From a checkpoint of a small image classifier.
Model: 11.9M parameters, 48-pixel images, norm layernorm, moe top_k, num experts 4, patch size [2, 2], depths [4, 4, 4, 4].
Rows from block 13 of a small image classifier, named by matrix and row number. Rows with one number within an expert belong to one neuron, the router's apart. Each number is 500 + 50 x the weight over its row's rms, rounded and kept within 0 to 999. All counts start at 0. Numbers have three digits each.
Before each expert's rows are labels from the 100 images, of 14848, where the router gives the expert most weight on average: "strongest on" is what is common among them. Only what is clearly more common there than usual is listed. The data: retinal OCT scans (Kermany 2017).
# router: router (model.blocks.13.mlp.router.weight, 4x512, trained with AdamW), inputs 0-170
# up: expert up (model.blocks.13.mlp.up, 4x256x512), inputs 0-170
# down: expert down (model.blocks.13.mlp.down, 4x512x256, transposed), outputs 0-170

# expert 2
strongest on: finding: choroidal neovascularization; finding: drusen
router.2:533549496528455445537514420551576458546477520595519539463527547451517496462501557515568527480539531538478516532491536555619433468441570490528490402579481586533527491454509501501584513545445573505552391482520495466508588539504598548486509525428444445573504535513519499597478476445547573583524552543594419480500552444558563417539516519558502523469462527499508439490500419510439481421544515541524541465510373459533532530453504522465474479525447529494429408542539536510489477581521567473368487439475449484432509461469
up.0:456397440476516637485569535494513517541601598472465449459573441432426560564490475495522585610463509485491536496504521485508496434549427516564582518524447450538478600579509463523482430510474488496508574506458560584480481523513503428578492478560570495450517477573570435496513587537418521482497551506416618467579428584480482506602475471577410558485549546505457544502463537525547546537498449497546411398494573470475484493474524467497585487498560426490387579507464485491506589495483452530541540459540536455608519476524
down.0:461464475485489419456494422470479495433530426437530457576511482557510466445530536487397502599553570501450541478457478526495548514468483506546506468453501469524578546504519527514524562476493492543475535451510359504506491465535492547545511521505559489480524545521513459533548444512558532438542572478430437504450463617464483557487433540466480500545515522517512509502466460575573520444504419513589442468475471531456513468507535519421498524566557499547460440506405591521496416459404462486527538528522474524499453533460
up.1:493556549568482539428438474451500476585543612486582488527533554560461506485501458468519508510440483419498443406476410531480525479556542526566501493554492448422643426542546522593457612429454567564551442478497519561507600612483552448504423480501532485496514447509556481477538470584487506510447458437564570456473531437521620454568463493514563578512514460496447534526452524438489517471443558530561449518525438446531502468628593590560533521401542553451510571389447442469462489490512539522446528586517481446555474504558
down.1:448472540597445562523467528527524544573573596462484439596572435474478499475508420507455459518550516485535405496493531570393455540574534490414499512529574523451531409509580584534484516448452488486644504440460584483543501503402544473509489446551549594530612448587590574508547515486493518529522439506519583475489523404562578546428501467552479594435571559469476535564536468523456592570474516462441444442435465488529491547549580527512458408495460441510539525487501461412442602466559494497520463512517510447572546560506
up.2:543508515485508428472490547408463592432483521488472460499453500572503465513550420544448535461515512505504492452479515545461537552511515506517565502470528456529461446463381472436461557474571541407487458512552472526456559500463374454519410528438539518445430474449513554506478491524471412367547511504531491504532392443392604530506537455514538518552498414540513505515550531518532523458488447525546532520648539416465458436604610514525443501454536543564501513466462430556516501482466506557473377470525566509574568533520
down.2:508529476466550410557496472531384423455498512465538439442452561521465472535580558521494559566407474564392522536498539468528610527453474578636499573507442548554519537522499473452485423543565549421455520558476521453548504545546608480544515551446501481436475514537472544474534596441431477464561432480504571472461515423475478462427610569544546404507502438441473563439478495440516457573573560547500545559532470485445553407498480390470562435487500595444507527464519503482523523534514538456508461425489469438558505523588
up.3:380481486557525464526524431480512622498428488470629467613495476488566419476395523536531566499501465387511557563469491491506407382502361526385444508607524527548445567563524496461425561612493467428520499573547503518505408517510456485443581494549470559496541559542456508580453538513526508501576568562519455450445504488433580527527521497410530567532526520504521496540428487470660529562443502498504609468543484481429471476534458519544476537481543474489520571566493550475533495487485557469505448503531568608536473422420
down.3:438433495452565479497459451480461402420490431548561458456470539501479524468483565486431449522490494534564467544526434531559491412549547485500454592461476496428510512577525528567541560448537416552472575470529433528463577500564492487456535473540493522409445545434526484502568496506498463536422517525440421480425459535416426535496471507494471486516440529469511585562542581379514441527537451457478447482498526553425499588457505585466558606489554489581527484558434533528457438447435603546550468498529551575481440452440
up.4:422481428508582489495491510418488483511564482407589432592534511538434527493433488511532515565409461542516465539548495460541480443562497489429531527486537457532569479494408532547453467432444415550577525555449508490611476571596496422549503581533509510450431483510480523534494600562460524500393516456477637483499453514478496454581524444527449452478494532535478441523492535470462438464464547472573445379564575544541521455542487507479455484489499418401395432557503564483481562503472499529560463430591574525501477469505
down.4:468443423428568477477441365472465474442521531597532379477460488525548544485464529529486556573456538441492575514441526562552537422493522479498468544436521535484480573516497508496549488560552429602505483516544497586453499426601470516511576515542575486468451537419429525529514482441568451458446567513470341560455475494484454523469515476449398467521400491560500500555512573494548522512443484471494447480472545523420470562433463528424602548503448449545490449554427447512477468497466465500523476568498563576417575490440
up.5:483424490441525490437497556464570472506517487507588438569555513581473413482514485566435473601483504538512495475533458489521572571481538473408564545526522448588517533571519528412544611493477493502548474437549469465594506504477493493475513548555555561484541434532463568564414477494563488527536495420543557536524466555480545573535478424442466481568532524558434515583548525507591491499496526529476456547482516496503456494487548480529410545483543520466454432510435481513426557510475577605570446573532525423572507516445
down.5:507531566533481514521592523455526548525539469539506496509562538520536470536498414536515440425556442544404508410438417517436467530499499515508509457437532446436459463524545465426411540435558530451522550455519416449467584461504495452475435458476533513498516486477572426546388431554464510511502573525532470527517524529576651530544432403534533630528530524493548526467485396566508516397513503545555467557437405488533499462543520499541508525551493500522447552478470496486495574407508490499511553464531521490565385491515
up.6:436479526516456504492592526467449416526446440455404481581437403493383505568558342598424531452579509548577425524592570544441526480516585513401531556463431462531446453583494469417485480521506519395484528483525506512619437456479471471433475540582470532536523471482450585466545484558504431450511564421511555541548494560464452563335466428419460539540550484486518548573523515496564533533467436481457485536510457471511520577521534489475516503570415449479508463555481477514436549524443616498551455480490566531477485565511
down.6:557503451468536493422457438540510519468472537468564379490476479502514480461498601523508504501449500483530481557452465438627504533459509486500587512552494554532485472434451526530619413538440503543584518603482527548522459548488533546588549517477505512551514544536459551471488551396509488493547451491488535455445571516525483417510605541527522460529434498500496469519560474432501509527531550465444448483567490511498491518450512489487466440419514524411508472522566545555522434596520565461419526506514445518473565458500
up.7:396425498516511484537586473513533532492493500530437436575461508513433520504464422578488625531555544575552527541511523567470534368472539481523515588545482473471420617585472531451511516456522465443483493442530505500539493499452503417486505556574496514534485501534481526457526537518480507479537539560467542428456485523445506560438488456512440535509648543507472473437456567491480461563508489495528531541430535459508519410502419500557466482582584540472462330512523544589474644559488536464583486421554523513497488489472
down.7:476509467520438511474505465504461449435504521446521473458517526546486465414465523542541520460551556453513506467500503411588490538522560450387552428477516468464526572488590492575578473506542487598539366476480469510482492454527507547431576479463453574579621552455504501474489444536547493432589547538495543505411441487542486516498501471450485427464527522500480539581452470527393472518510480445514425499412449515609536529498556537479444595491429489418453419526481539500444461505541455541524542537477424561466485537475
up.8:588522546472456412475530518545469419546529466479508437519576498470428439504489473558587471528556536457498505537512556491497590488532461566518426567448457459458506552641527555472478565375501437606452527497576418480493530682538509466513465429496584512461467513555529461486468474503485483506498459454445486512478577481455540543512486512585518493553547506482511557528481425476555479521525535495620478561480401564510541559492588478584462490445520545462557462414452510461472473439494503638496462602568482485550429418461
down.8:452485523575436512571566470518565523504607417472467509590508370526549509518532390502490507439596532346513416512477552502499459478544473514330500517475545429482496485509566484415567470455561438510506447468495515474549526421510508499476584472639559605536556477591512585513581493515480537549544509508553609464542543483583440498389435439537471487514568535503548501621435477535556518506363530461484495460413449479575518518545457533450448532483461471508499427511450495469499532540539566485600490470459512496471511544482
up.9:501425511485564545539579445566578516525613465501583443452461388422519550519464438509543561579535500431580493491501608572530470453498459475487441578436547456475453494525443578484530440429442404515535511504507516473561599534537557460505581426599540474482434446589466517615542579492481456476550475534446499465468467562517435497460464492521437519452493487539576524506506498470541613447529434474382488465441547524458503540502523545434461604442454390589457469552468583536496554519427552593527448348533550506536490435420
down.9:450457454516507485510464432475482485462478530475529496480464486548436589443512551571476586508434626470539515537537455513591402457547553416474453523499421462449597516572561513627614475514538408599537436497403522574489601452520478525515553450454518483491515575425493529468574444554483432481429562540433540455420454531558367528508453417508452442458478528417438519553510580449459467496488468430511435468468580574537512540492533536464598497527503478444506452559430509582414465506507507573568591447426473540522500531439
up.10:449396477521435379519476450459465528465559386510535463603416399499474523483509483532464630552432502460510440506514548542603453459507515501580580534499445456574455561540481413426526479403532478512469479542521510565489590496544526465585462500551546418443416570445521550483526455517472489489496504559440544503485545598414455418357469427465521525575556580444563469501472486529607512566384492469506428554580497437433512488510478460461493468511588480463518502581491423627460588560520575469599479473466446561489556501459
down.10:475474433545443483512476502523397495428540508453516513450439436490447542514479601599501563560418578406504451545497469533542574547555502467486523452477461487490539479496497514515507408526566438477490461516378554525444504482504428494561518480473544544529481546422498526499484506562429431422560497519457562463458419493519426492498537455583464417454552442493402477498486603457541475533495565493425522524468568599570554512443579468506522450582439506399496505545496458568436451489481475613519505455448457512571474576472
up.11:522536497534568442523445424492448471475454411421456429466529569564437504617470480562543617520454584443569476538488490467545545481473534513542488564466441577506483590581456480342586412553466465515537528574460573464524541482569487472571576485540487575530518602661443580479540614522471406560534496579551554455509512519481517511425611464488493510482455438468475589485555549480555465513559528492541543494458506513534493473581521483577570561489583548487523547490512480549501438563533478509529502457453510448576465533519
down.11:562502510497619544596514471524528537555403541681475592506546498453485531497496531501501597438451479546589587535490501520514401466443528462429511564548483546442507443509514476497631454494416536567456451501504535545542537439509554482486547589508462428529504494485459519480500498441514484595414486468546534440546491473583435476513526497406490524543474492463519442553413569485482557484492530514510486456475454506560377518432422457439579527495440479424472469535546524544490536569487506531579473525444516468383463509527

# expert 3
strongest on: finding: diabetic macular edema
router.3:515504524493451524464560502462462457550498543526414528614535517514487502464514474486462479432499459522495423489577536405504556524653507477386431588481496479483436452500453517476516381526593483462467549469507542421509425488456458424460591564519529505459476385499474520570531495481558458554541475492416548534541445481497510524520496477587438441496505510506466567610491518622553540501516484413467496482463511559479507516535527479499508517462362363352478503598501520429483519532548564547555440538488545499557532486442
up.0:537509494425478552432477574491518540551451496512534502554483468518557491473469472506501442541448413559594456493567400546442477528456466498461449635411508422494541473526380518518547634491429479573613503546506474526534468478483539515456427657456495492482452480530423573557436536528418500516482524489539437561529473531569578457570444551471542537511570467543553459441517505453522567458557455527447647493583600443443414459421560553464453578512479472590464522471522355548551535584499410583467536474503560441524576531477
down.0:483456446517462413534498557443521558424501417487525585515453493443547521460448536523449567578514543459616523453576423518519545438548546413456511442523463491428495556529522476482515492453587482498421436562472481514477547432551485435520530477462573534567488585453567444441480450621484430437466539587479487472488467546550430525513489458509492513543548514450523484476446581463614457445418504504512464464458553503544407491430540499491624529516487495454441502506480523532415456493432523450553592454417438520558429634444
up.1:521535432522556525400486505432549521481516452592520434477524532557488483440576565501530507500457462423440515460479501474565575582508523504643606538608506536544547530519425498459540499436506525637395511437558458448505438505569532445565483520515537425439475440449494535579522505534574546491493476476436584494496500557533495562538419447509502442555448505486498494498507547528521453488519527568621421549461532521535480546506538459435451432550533622424524494507534424479500507593583544467453561601434385459426569449443
down.1:470524563593458460591592550469490515491523500493454446475535401467483494509479451497480408487523446483490424568458537530457487511540516505462487471473548567482520434504529496472491529502487498385545532507476551494454438524436506480548482496528536568510530502542552545488470513482513536574549439542520541427543534462426530450485580469565515540473464545493527487503626437419480512593404518460432551436533493513447573539612498587436446467502532500536546533524566488522494499432453523470443498516540497484533542468483
up.2:501555553441497419459511467511498454578487451553436482603535510537528456494520455519475425480527468514536480537559435504433473511500525538502492532522477459483468489508394512550547559497627521533475454457537511459456524505451553525508444573462534422490406534511466490596468512504431583583466515594498513607553503570527563535523489509518537492627542556518631463480509444498578481383556563567561501511550469503474452512493510521468450566501461549505472475479456456404503502441551469469456518381442583480583430446569
down.2:458434429474470523468496538456550543471557531582551491432423493472519562422429569576473583575462556513584549470572499560540503488538577423512460485527495428442552535533504475551524496579538455548530438525372542513494548443526464459558522449488484474504486568430517502478518488533464456494435508595465465513426464452610499505540499473542448535460504469432503450473498590405463490482527531490467487432474602558527469520409574523495603454516430503503451524523513448566399535511545404563524558423419466526583561610418
up.3:519538532526526437480519565538542392506553398484485461515435456508505485439452524572441491462523545525577437528433597547496567593452408523490498461498487443529522554452482566573527421516553485445481502491503413508509502553498397663546506443560508524525422563528530462540613529561433493463522586548424488507454406595409422533413545526503493459512569539458560545526498469586536527448464538470438377644482470575496618567477488473480449429567471522498549505509390451488507436459500568494509429436441462544441474471473
down.3:480480437431481478446482542451545528439555512585518439428437478546536500472544596588424549579419491538481566636415521520565558518457495537593499501476428497475505491533400474501523446616529491429481572591460465476486528439568547577617492529467571433366411573528518511529494525436508539448499560464448417512522537506534505479449539524527492506564413461480572461497550487460558547518441567432491448509565511499380526510455452496468544407521490503535445551518473433572471502464489446498492514426459563521508575468489
up.4:492489532463545457493461491362458535489554500499492411531559523477506555553510452495490422589492513481559547471569480507425548535458518537554531490505547525592464549451526476542466530482477513612486471478568541525553479584547498484531423558453474465524537509545528524451571501594530506445434434580542523505542496544507599495571513596549515480485503500532554457536487550398567472540518470548542491420583592479480544487586559484429497574535578488615508491497486445465422497427448559501486500511526521488503550502562
down.4:471498529612527460618402488554547422498569561483605563511463446448522479531525520504447536520466523486563530544513526577494480500518557479521410544477448539439553496550567573546521479451576525446506509571453461461564602513521600461387560492447514531535503536530574494497550479543415529472498534512570474499424456442456408462418505501502520422525554489408476512484452475484493493481455497563502566535492514472480455500454462478528536470456473576485546536470475429533478476500517569489528483403508475443511445502535
up.5:484417508557562503490462509435566509573474531560522449507564510376575566590471457448451498508572459487487501395479468548474444495427441564570584573578471511514456507536471459456459526443479580476479490522540444550560522515515564461564471452453540520501575574516580489424496517580470596481465512495554387506557519534541653439472491541477464605485486443471546458543374625396526506484444491516526514436445530469474546538494490489520502570431601545565465419547532513574474540509520533430508463624536549447520433513528
down.5:468463463455479485452471414420536505483554470490425517545507439513481524463586540504490486609536533468503495638506526522507516513527490464536508440384440552510501457492473496475465506620523498426504541529500505485462458499474472537485423523484544495488450499432430519550489480404583488446572585541391464478497503519519496527502469455498492513511391548501446543553569472536563547488524505449465528482549494534485575539497489488507513457594462447460479539572500571598508455460469562507424627612571521552578597436416
up.6:473466531382578528480548571449532601499541454528608483524556484402590487504515546506478427564504413494459558557469386458508442446440362490501474501535615425570489549409453440366475499575461443456465531501585533549485424474559535569496486496510551524472432541483476529437512487394507570486540574467529406466511532495475536498505567554453485504545505462536541474493424459582474468544520575582500531547577561507463474531372394536436488516539522473513506509465535430481623477589563463470566582533539538529480530511588
down.6:498442470469540479429478471536564548549429437555532529569514549415572517468439531467503427441493489601518475448459441519568446446537512462469537510521564505481566552504548497455524606457460488530586471449549484597536482504503462479504488435520512493564487498423538454487444358494560455614460467504450437514421508528448475469559489477459514624509444574477604422527510527471543431465314567463480382452473446522474422547480509574487496480490559515550518475502463564485502464474413569510510483555474459535432487518418
up.7:429489533597398532504511431449571539589524510520553483567622453532537454446554461452492507433529463429545551534482522576366552487541461535510428419437488508490512470548547636508433471471460469470569616545566452486512443494546503411509486497575687556604579485532471479540460465449573487454563568533460533487568465495574427594498464425534560445496474552523477461502512500598583536433438557477455512519458504604457496510501452542590522529565499448436436443600508519524497491429522462521451569515475410554565500504467
down.7:545555505532520411542440441490392441453466488419562514476448577513460421410485542437561489521512528515523513438516513421538585469468498524518493438496529548514568569486514485539507586369564539485450434542576438506464525546530521511456475475450493588486473522494563411437549454562491444452481496518469525504409475559436420479590605528461541445546476634547425497490457498542536373451500507530584474488538478455532433450537559495565515445482585584522515522475485602486521418461447529441485451505488397499495444451532
up.8:571555414494463439452437429512563563514471546549570402508467424386614452495504569546478509545579543505508531516467416546446519431405517545521555515472522481523546537531485476532568566525569506425580440541506448529460521549553502541616439604475491555589464606600598468497444537547478541415553562531535458467487477522552581433519522475490508485512509488453580449465507583487591528453420493579468522470597555442413504483567535445491537556490491519541474411531563451616486426443460478504396488416480481508510515510528
down.8:522518501531573463490392617544561460521497472514526549518469521557506455491456487468607445284421510416543439469531526498538497542492476450482534534617478549471540568476472447589560498504566506559498446550445501529411488538491471507515505445488465474541499521429477485501555496541488503544481502495559429630550524470599522529517471472500525466519540389390505577538485583483560501489403507482467463536456584546544534513460520510575517534450491593455505480467477514483495418539530516489442470529424488536456511519505
up.9:540488486456512488526409486530342512409443511390484477462486456587535527431434472476454589498393493420560565557509589554501625515479510469530457430476500499368525492510454492555505522498445506461579521654503537527543460518569456543580436541437606473507492521556451476483472518553497425473473503549414460471467555552520422469518554537516485483456485503577495515553525520496440526507479479505510490507570551548502450436484530455589584507436466488428468511468522527525490446535471423531431471495578501493532514556507
down.9:502460486441473560438580372463538488489529477577481406492499497583462488455563534576502536461497533480505521581462545583511565544437509543551485483403457492527479442525437575517537470595446461515534572468491489468519507480503464612583508521489521451438502495519402575611479533364589510503551484475435464541506503437465558562457478471537480442523390502555527509466559462524458488500537474421507481536558469534440540537493509491437470501552421458502487481545485439561485533479564487591449514522534571550495590420448
up.10:545542497426518376515447449386433446515461424432537454484461513602518514571547525589508507542473554492391577579431511593565569589416438524610498455459500475529642496546465443507488434545525488543543462530474497566451508535559492585545497514395560394469524493479481501532449488468495513441503485465484425488535499529516508490516494471515542510583478382458524614429514533505517521445599478499547444539533493544475573530482474525477474482519449509503472439435448418652462527482490482520476550441451467574522496477472
down.10:508493480519523458578546564569461555468478536613490567436449451438561543551528524489504549482431465479422520563467574509508524531507415473529517488519548489498462530481456327389506436566561466432427488506450538550467477461524504466526579635471440390471474496449512505456542532502440520561482539456531508561554491502499508420508521484506463495479521368518566490497449537483501527522400538532490581497508574499468552511542420488409597447512482520413509549465509396520496530568535449483530440518381502462364491479477
up.11:537489474564481527450477406536420463443348483436509527501543453479542479504450489428435490491577393472478538477546475480449525484484506508565521468514481545434475569461611566521413526473466668449457584608499452553484465451511545465466573437511604533517591581478534419395451409571496436438493468520523488494448473572510454447499485505401490524522535529510445440484456504525478489495492464548490565446493492501471325415477455438556515568455500451452438565507594556502542492549465463433480513546543399548526408525533
down.11:522536544504517540492511514590494461570478467454429469541531466486489516533569486458562489493491438516443466599451521489455438604470441544555534551531507565569518453462460484476529457595474543479533542474471576457507402551446507488527451572506387454553489439554408581572513580417503587560587439451522552482535560421469584493466523501566526524416517455449537483515503448514460541542553565542479566561536461503464596514525459469473425448540507539424557486473571519471553538550536540506434502535504521455464594493530

# expert 1
strongest on: finding: choroidal neovascularization
router.1:485519439491483445442491533510404452411566511444471517384409501573499533493488517504503516482484469504445512415474511508584549474444520541538482588459504470482451555532493412557435478424522517408419547510519412470455514496503499547481530447539479453350545525449548445448491477534417465471418510423496462508526508595513500484476401551524482528531496466445429536492529518432441441545479503518493482558418540451507521398526480459504555528496508458504440542438445480488507522455479452489524454402513473490528467454538
up.0:430513567586378492483489492486570539551484535532556413538517467457573439525571471500514410417538468525565421497522459486438475495443542560474519523494484534513469468536548569444498510499529461574478446553537426545558541440574610509466525628530603514555522475551515506498585520528518578534571537547571504491522446532463515525553483525492570520608556503416501439518474560518574473387472498486517524464547496495524437490524450577459393572467490509499482412576449478530471486500448571468549453454483546461559611504515
down.0:518437543436535571501497522517531532546554541527536472612528549553479470404526492576460446518569510456523461500593529539447526538416509550502399509428475459547497390454565604530500535510352498528591504445518480422544508560452514558432547422485516434496606427530536578557459517388562517452472434475507494529483444415528570585480491618519507488511456428537414544531559463539439542476596406469485490496575433441543493524441597464526444515492446483593517445524531465479509525458567551560445541537570491512585514453501
up.1:413517409526517498441447594440522594475555578451588485473406450477574537539472527519458525545457511468567503513510436496478536445504461509501555538523606464451518516483498440453454469507562412475499497592470504567514418507554481464513500488502600591468462529487539476420519560566448479412496522442529460506560525493509573462468564472542493533453537447465576515441512542460569536550429609491426559486540536411520478461551478570530550468426493468469451509486550443523524500436459451437479514463546552534551581541556
down.1:517510503541452488486495520588439474504455448449512537495478423455502537519454542505488553497478445503489472584524522486549450534538502452526548525553448557505478525498529451503515422532540534437473572539485569577504491519448433439562452495471484529542497564458496423476483461549413481581493519514474597379480507559502415444530485371507506560516590473406494470562431584450589461523451534540493488539529518548512534493470473448583572456588491523386491557525534575578470479554403562506547548517407446489543416585466
up.2:534520557462455524512513507472559530570433492424410447571581485462497415473497443395479467467572553512547459459526514497446427528465534439481514485498527549490536515495398452512502560431485502639538512477547543454409441500414452517498408519492505475540486518538536467447473427552527613583539529474433538601568559548523546515474515518446505500484559575476609510530592443566506448443523582575540431476543510450521424465457469577518409586462496450484526520461496555432501494489527486439495406529516519551493504625518
down.2:553549551449584451504469462480523502497516451471493439529498553526502477524495498461563425488512480621501463529434501481548472491533471514470500554556547573551535498509446446474552533564565483542547511458594552518455448565432471453491439476499400467442471480501416470553539514424493561628471474471480442584503553477426542479539568510520556541520432510433576577465573491436516454488493540519499496522554511512495509528514457569525473584491557547550584497473482531466538440502490571478449464538508597535462545463481
up.3:475533561508476544488546552526482467519568460403541465570474586474551411523523503610520487482560493474564406585526555465513519601458502407466431369550482534432515482473510572493515514551579498416487440600516505450480449484498436542428579451575580610530467531567481550560473578491488463470529455503468535579476589482509474515492517536550550415428526526458545549472561452535548480521534542471482520584575447501500530452472504453513510550564501586496487486560514581532478410521495481495501479436502478508631473559511
down.3:490433481493500584497545530470566582479550589511512481486559476489587549535435505548448504509606526499473568427453415461500513482491469471451510488441518403441455441487574513490496476559412440500564537521521454551558565423516491552430582523506586541547575521550551493453402490542538540439502545503562454500537501491532506448457566522486428536600494485547480499580492484463466541562467450433458458443457488505485472471474539516429473471383448396518450467480506541467528559467543504493572559529585595544512538503535
up.4:594521508494521535451420536526569581490461501519499458520523485502511480414471446461409598401543542519567466503612537520513420617513579361460543516542507549414493519503452470532552578462542517510471443523454545543545554536385500451523465497514447543507490508505551524508530528577488536544468488560510610452546554540566487523473459514489534563549547501458429560520610556583484640569533475477509429516570575409539496548471606507537560469429470551437513609459495494486483442584509530425450412533472469455513541542400
down.4:523536529445509418530587463487522532555452492486442475522554539523503453581578464514574484449523556467511442481502501401506466494459477534422550512516530539525475458513462468410603549452473494520547412478572517493540478481513561530414518574472442538567486462579425568506461505434555551535555497458543487539561573419520538418472552559484514461505443501520558567568535414536478510534476447487510522507523458456510551489540435531458457609437526493497510384460515476478554515512546526455510449549560576473418565480546
up.5:535505456477488471478472504481499544517541494458406485513518542584466484374551447476569531463488450501555461567565572510480535478529515463511328431434339496457596462521366524529531525508464549459442456550477574470502443451523450499438487510470528527480534496504377558538473514453538423478583518534434446483503424534539454659551484425505474451555479551498478522488576549516564454467464495519553553506561597501542439442441534521563582476573535462516420507507447518538552476586549525463457508461481528451579533517412
down.5:444440507504454525542553487418648598573571526626507475581573514412512536532516460541479436546567523543529461490473491558434457390511485512498495483497514486492540402544546487370500522538419479465545481464524529488617517439507556467464507560574552573494468422516568571523453463391548499530503512497497454506491502409508573554478503475491452565478434513469566477475514474533567538470444526508449503400457452516472423512547474564452550508526462458593488468539501453503506552504455544478533562590507545474463548533442
up.6:666446547539513509444440477583563543408551420536480430533487461424550539512410541449451464445513534486582505616598512510514487532478526473446469507487533549456412492457539563488597516517504542536536543511554532554512463538465520499534550401535507524533539518547517522531520490450484544476540436562475526448523520505581459432515522545534537467533582486501511533462548466489458511502480539519428517550568476570485599565412500503526523545487439486524495481493548520430547405524499580456451510541487483513427511526513
down.6:592573530481555450523532489537533526485401460532561479487533521513599397556548547478496464426510461533464508494373476474525496511415425534534616452493537567553470510464493434429557509484510562496506511482583406502403503473515542573528488564450485514552482516511525489536395453471540546534582518441500452547528525506456520418485573547476575498622442449532612495476465436561562467479453509505550475535550415431455507443473397497447480567470516546486467478463515541510582423503519536423434448563494477500423457489538
up.7:466455567596510527615530479522559405568546503524468471479508469448513529536573516567500467525501538479564505623403549632507476470503547516524500473555489542408593529582456473447532541491454458442477504480513561554451504455471512543496553499526536461527492474487525534523602458488530517582519517501493386460494492454537465519507520529523441505486481490493595449525470456508459471475382584443466459542442422579444502589499450575439538461565461513561513445534471492558482477384426470498546522498422519548368515464445
down.7:488537545492534522530599515535428402439469533446474466462482496563454447588517490518544485462511457461479393513531518478440583528506480498476475544453591450481406490513449580516507518481513449493460498477500466524420475542510508522404547523490479544513495476553470492534534570490476513483533546432542547514595460523510540520485504549481451436504565482603406646510474504506527535557565409482525499521508516476518638495519560523474441539469524482532484476463393478423519501403490470557521384507606545496477416407535
up.8:545530492433572422451524535506566453501391424596502454551524557381457457524440501546479466453573511473561465521532544629511448477478572458494472548573519572491534615408496499434494636527422557556512446489581452509475441586498512452467438516492544529532514518473512556524451476513516541570464533496524514510451420552514552489417502458458458558512529547454523478533473635509518501456505487493461520437535493429479431549565468454504477549502602504564532461573486570517513486544478592443498553554482584469501463513468
down.8:395477444530487428485430437434520478451534475540498571505464587510414503406480500461512492537537566521531504489501514507491547386547612520526412519487418485478610513608576497555525585446528467527473440474469491424491506480530471474451499471511445517442535507431568563449637471459572441432485528586417410522380460438448503572555496490460520426458418545486467489454535501451491460501503510493475466413389567520498476511557561538547542554522513504517469481563437496516488475463524500516456536492465454568505511451434
up.9:451534603571538490516429415462558506533547605491626454508554579490505419506487452414465393459485432472589448502512523573512524533585512628458454582540536487455522454583523580565483525419530501524532479442622394556571608636469570479492487391495475575534571504628510528517516445581540492558454494510512499521433471484437454493498533496512547542492576545452508538605474532481495541454564530503526437508441439474537503574509502565551461552415562480560571420483434566459480412455489542533495406530527530482475508527541
down.9:452470476543413562532522498495562585574461560560407491556558407480464589518458456499433548462515559451515508501523521479487405478584523417398529547549492511480486459527605474492541415535485448523560510464391644517476474415415488469506522497547480536526566482473472546478518498478528509528520492578476582467506520438573479516450533412511451474431507470498504499563533494524435593599436501469416490429458552544593491587520479555512512506531409402397463487559553445481429567554559497486517560537490527527478598541434
up.10:510456477651492499551530482532585500563492533460454447590570510505532440493487514567476547463557536558565499570521508528497460470469509485487536510534459544455530446483427527470574437484450579551458559511445584528546524508415574476526587514517508547531536539558515544586423430503579570501543519522533499569555539498614541503487530512515536548459523452422606488474457565509547555444450568449521437426511454537493493584542508534548454416559423541532553434498540487552437453509525520480448493582438473546484470597419
down.10:552536459508559472605541407506418512486374500527564424422469530424577538551427570457449554551490392492441627479520496462539571427503444498527455480542515498481422641422524531500434471470481513551449550558582463514481499522571560437490527443457520465510499575491474369391441498478482524525457505531533497474479509503453484381537599581494524448462518485619511443436427508450423414512516560548508510492496515503457456440423444457501547554423555487477505543425577587454549426522477521461499509499563438491441446511561
up.11:494334516626376416579501381528562447538426491574493487479509497494490484592550457458476523463570469474539553565420569538501495458447488519515482522525347595428533531556530532439534469564454541492440571487523473464563485440501543492482558567525587576571551490580496485402525512535576464547479432597502443473520458514486459533438534463558489497473512529466545462481467515485576526467452402437455483538447508593435501567483375476479588503489512425501560454486467504516583574460436565520586498473459449418409490503440
down.11:532486459411602428534455504448497462440431548496441444418479545479500545521482549482444463578465564462487583483516524515514642463505510485520395503443504466478464547525376529527469552504475434521521578540531505456493488542479483509480534476451521467433467489509439448473459506441512477533451523540452386599534511521560516461523557647544458457523483501552418617438556505457470535503584449463490513520531535479377524537442482505516561607389495453605533518459442502459486438498482472522474511469576600485491528502493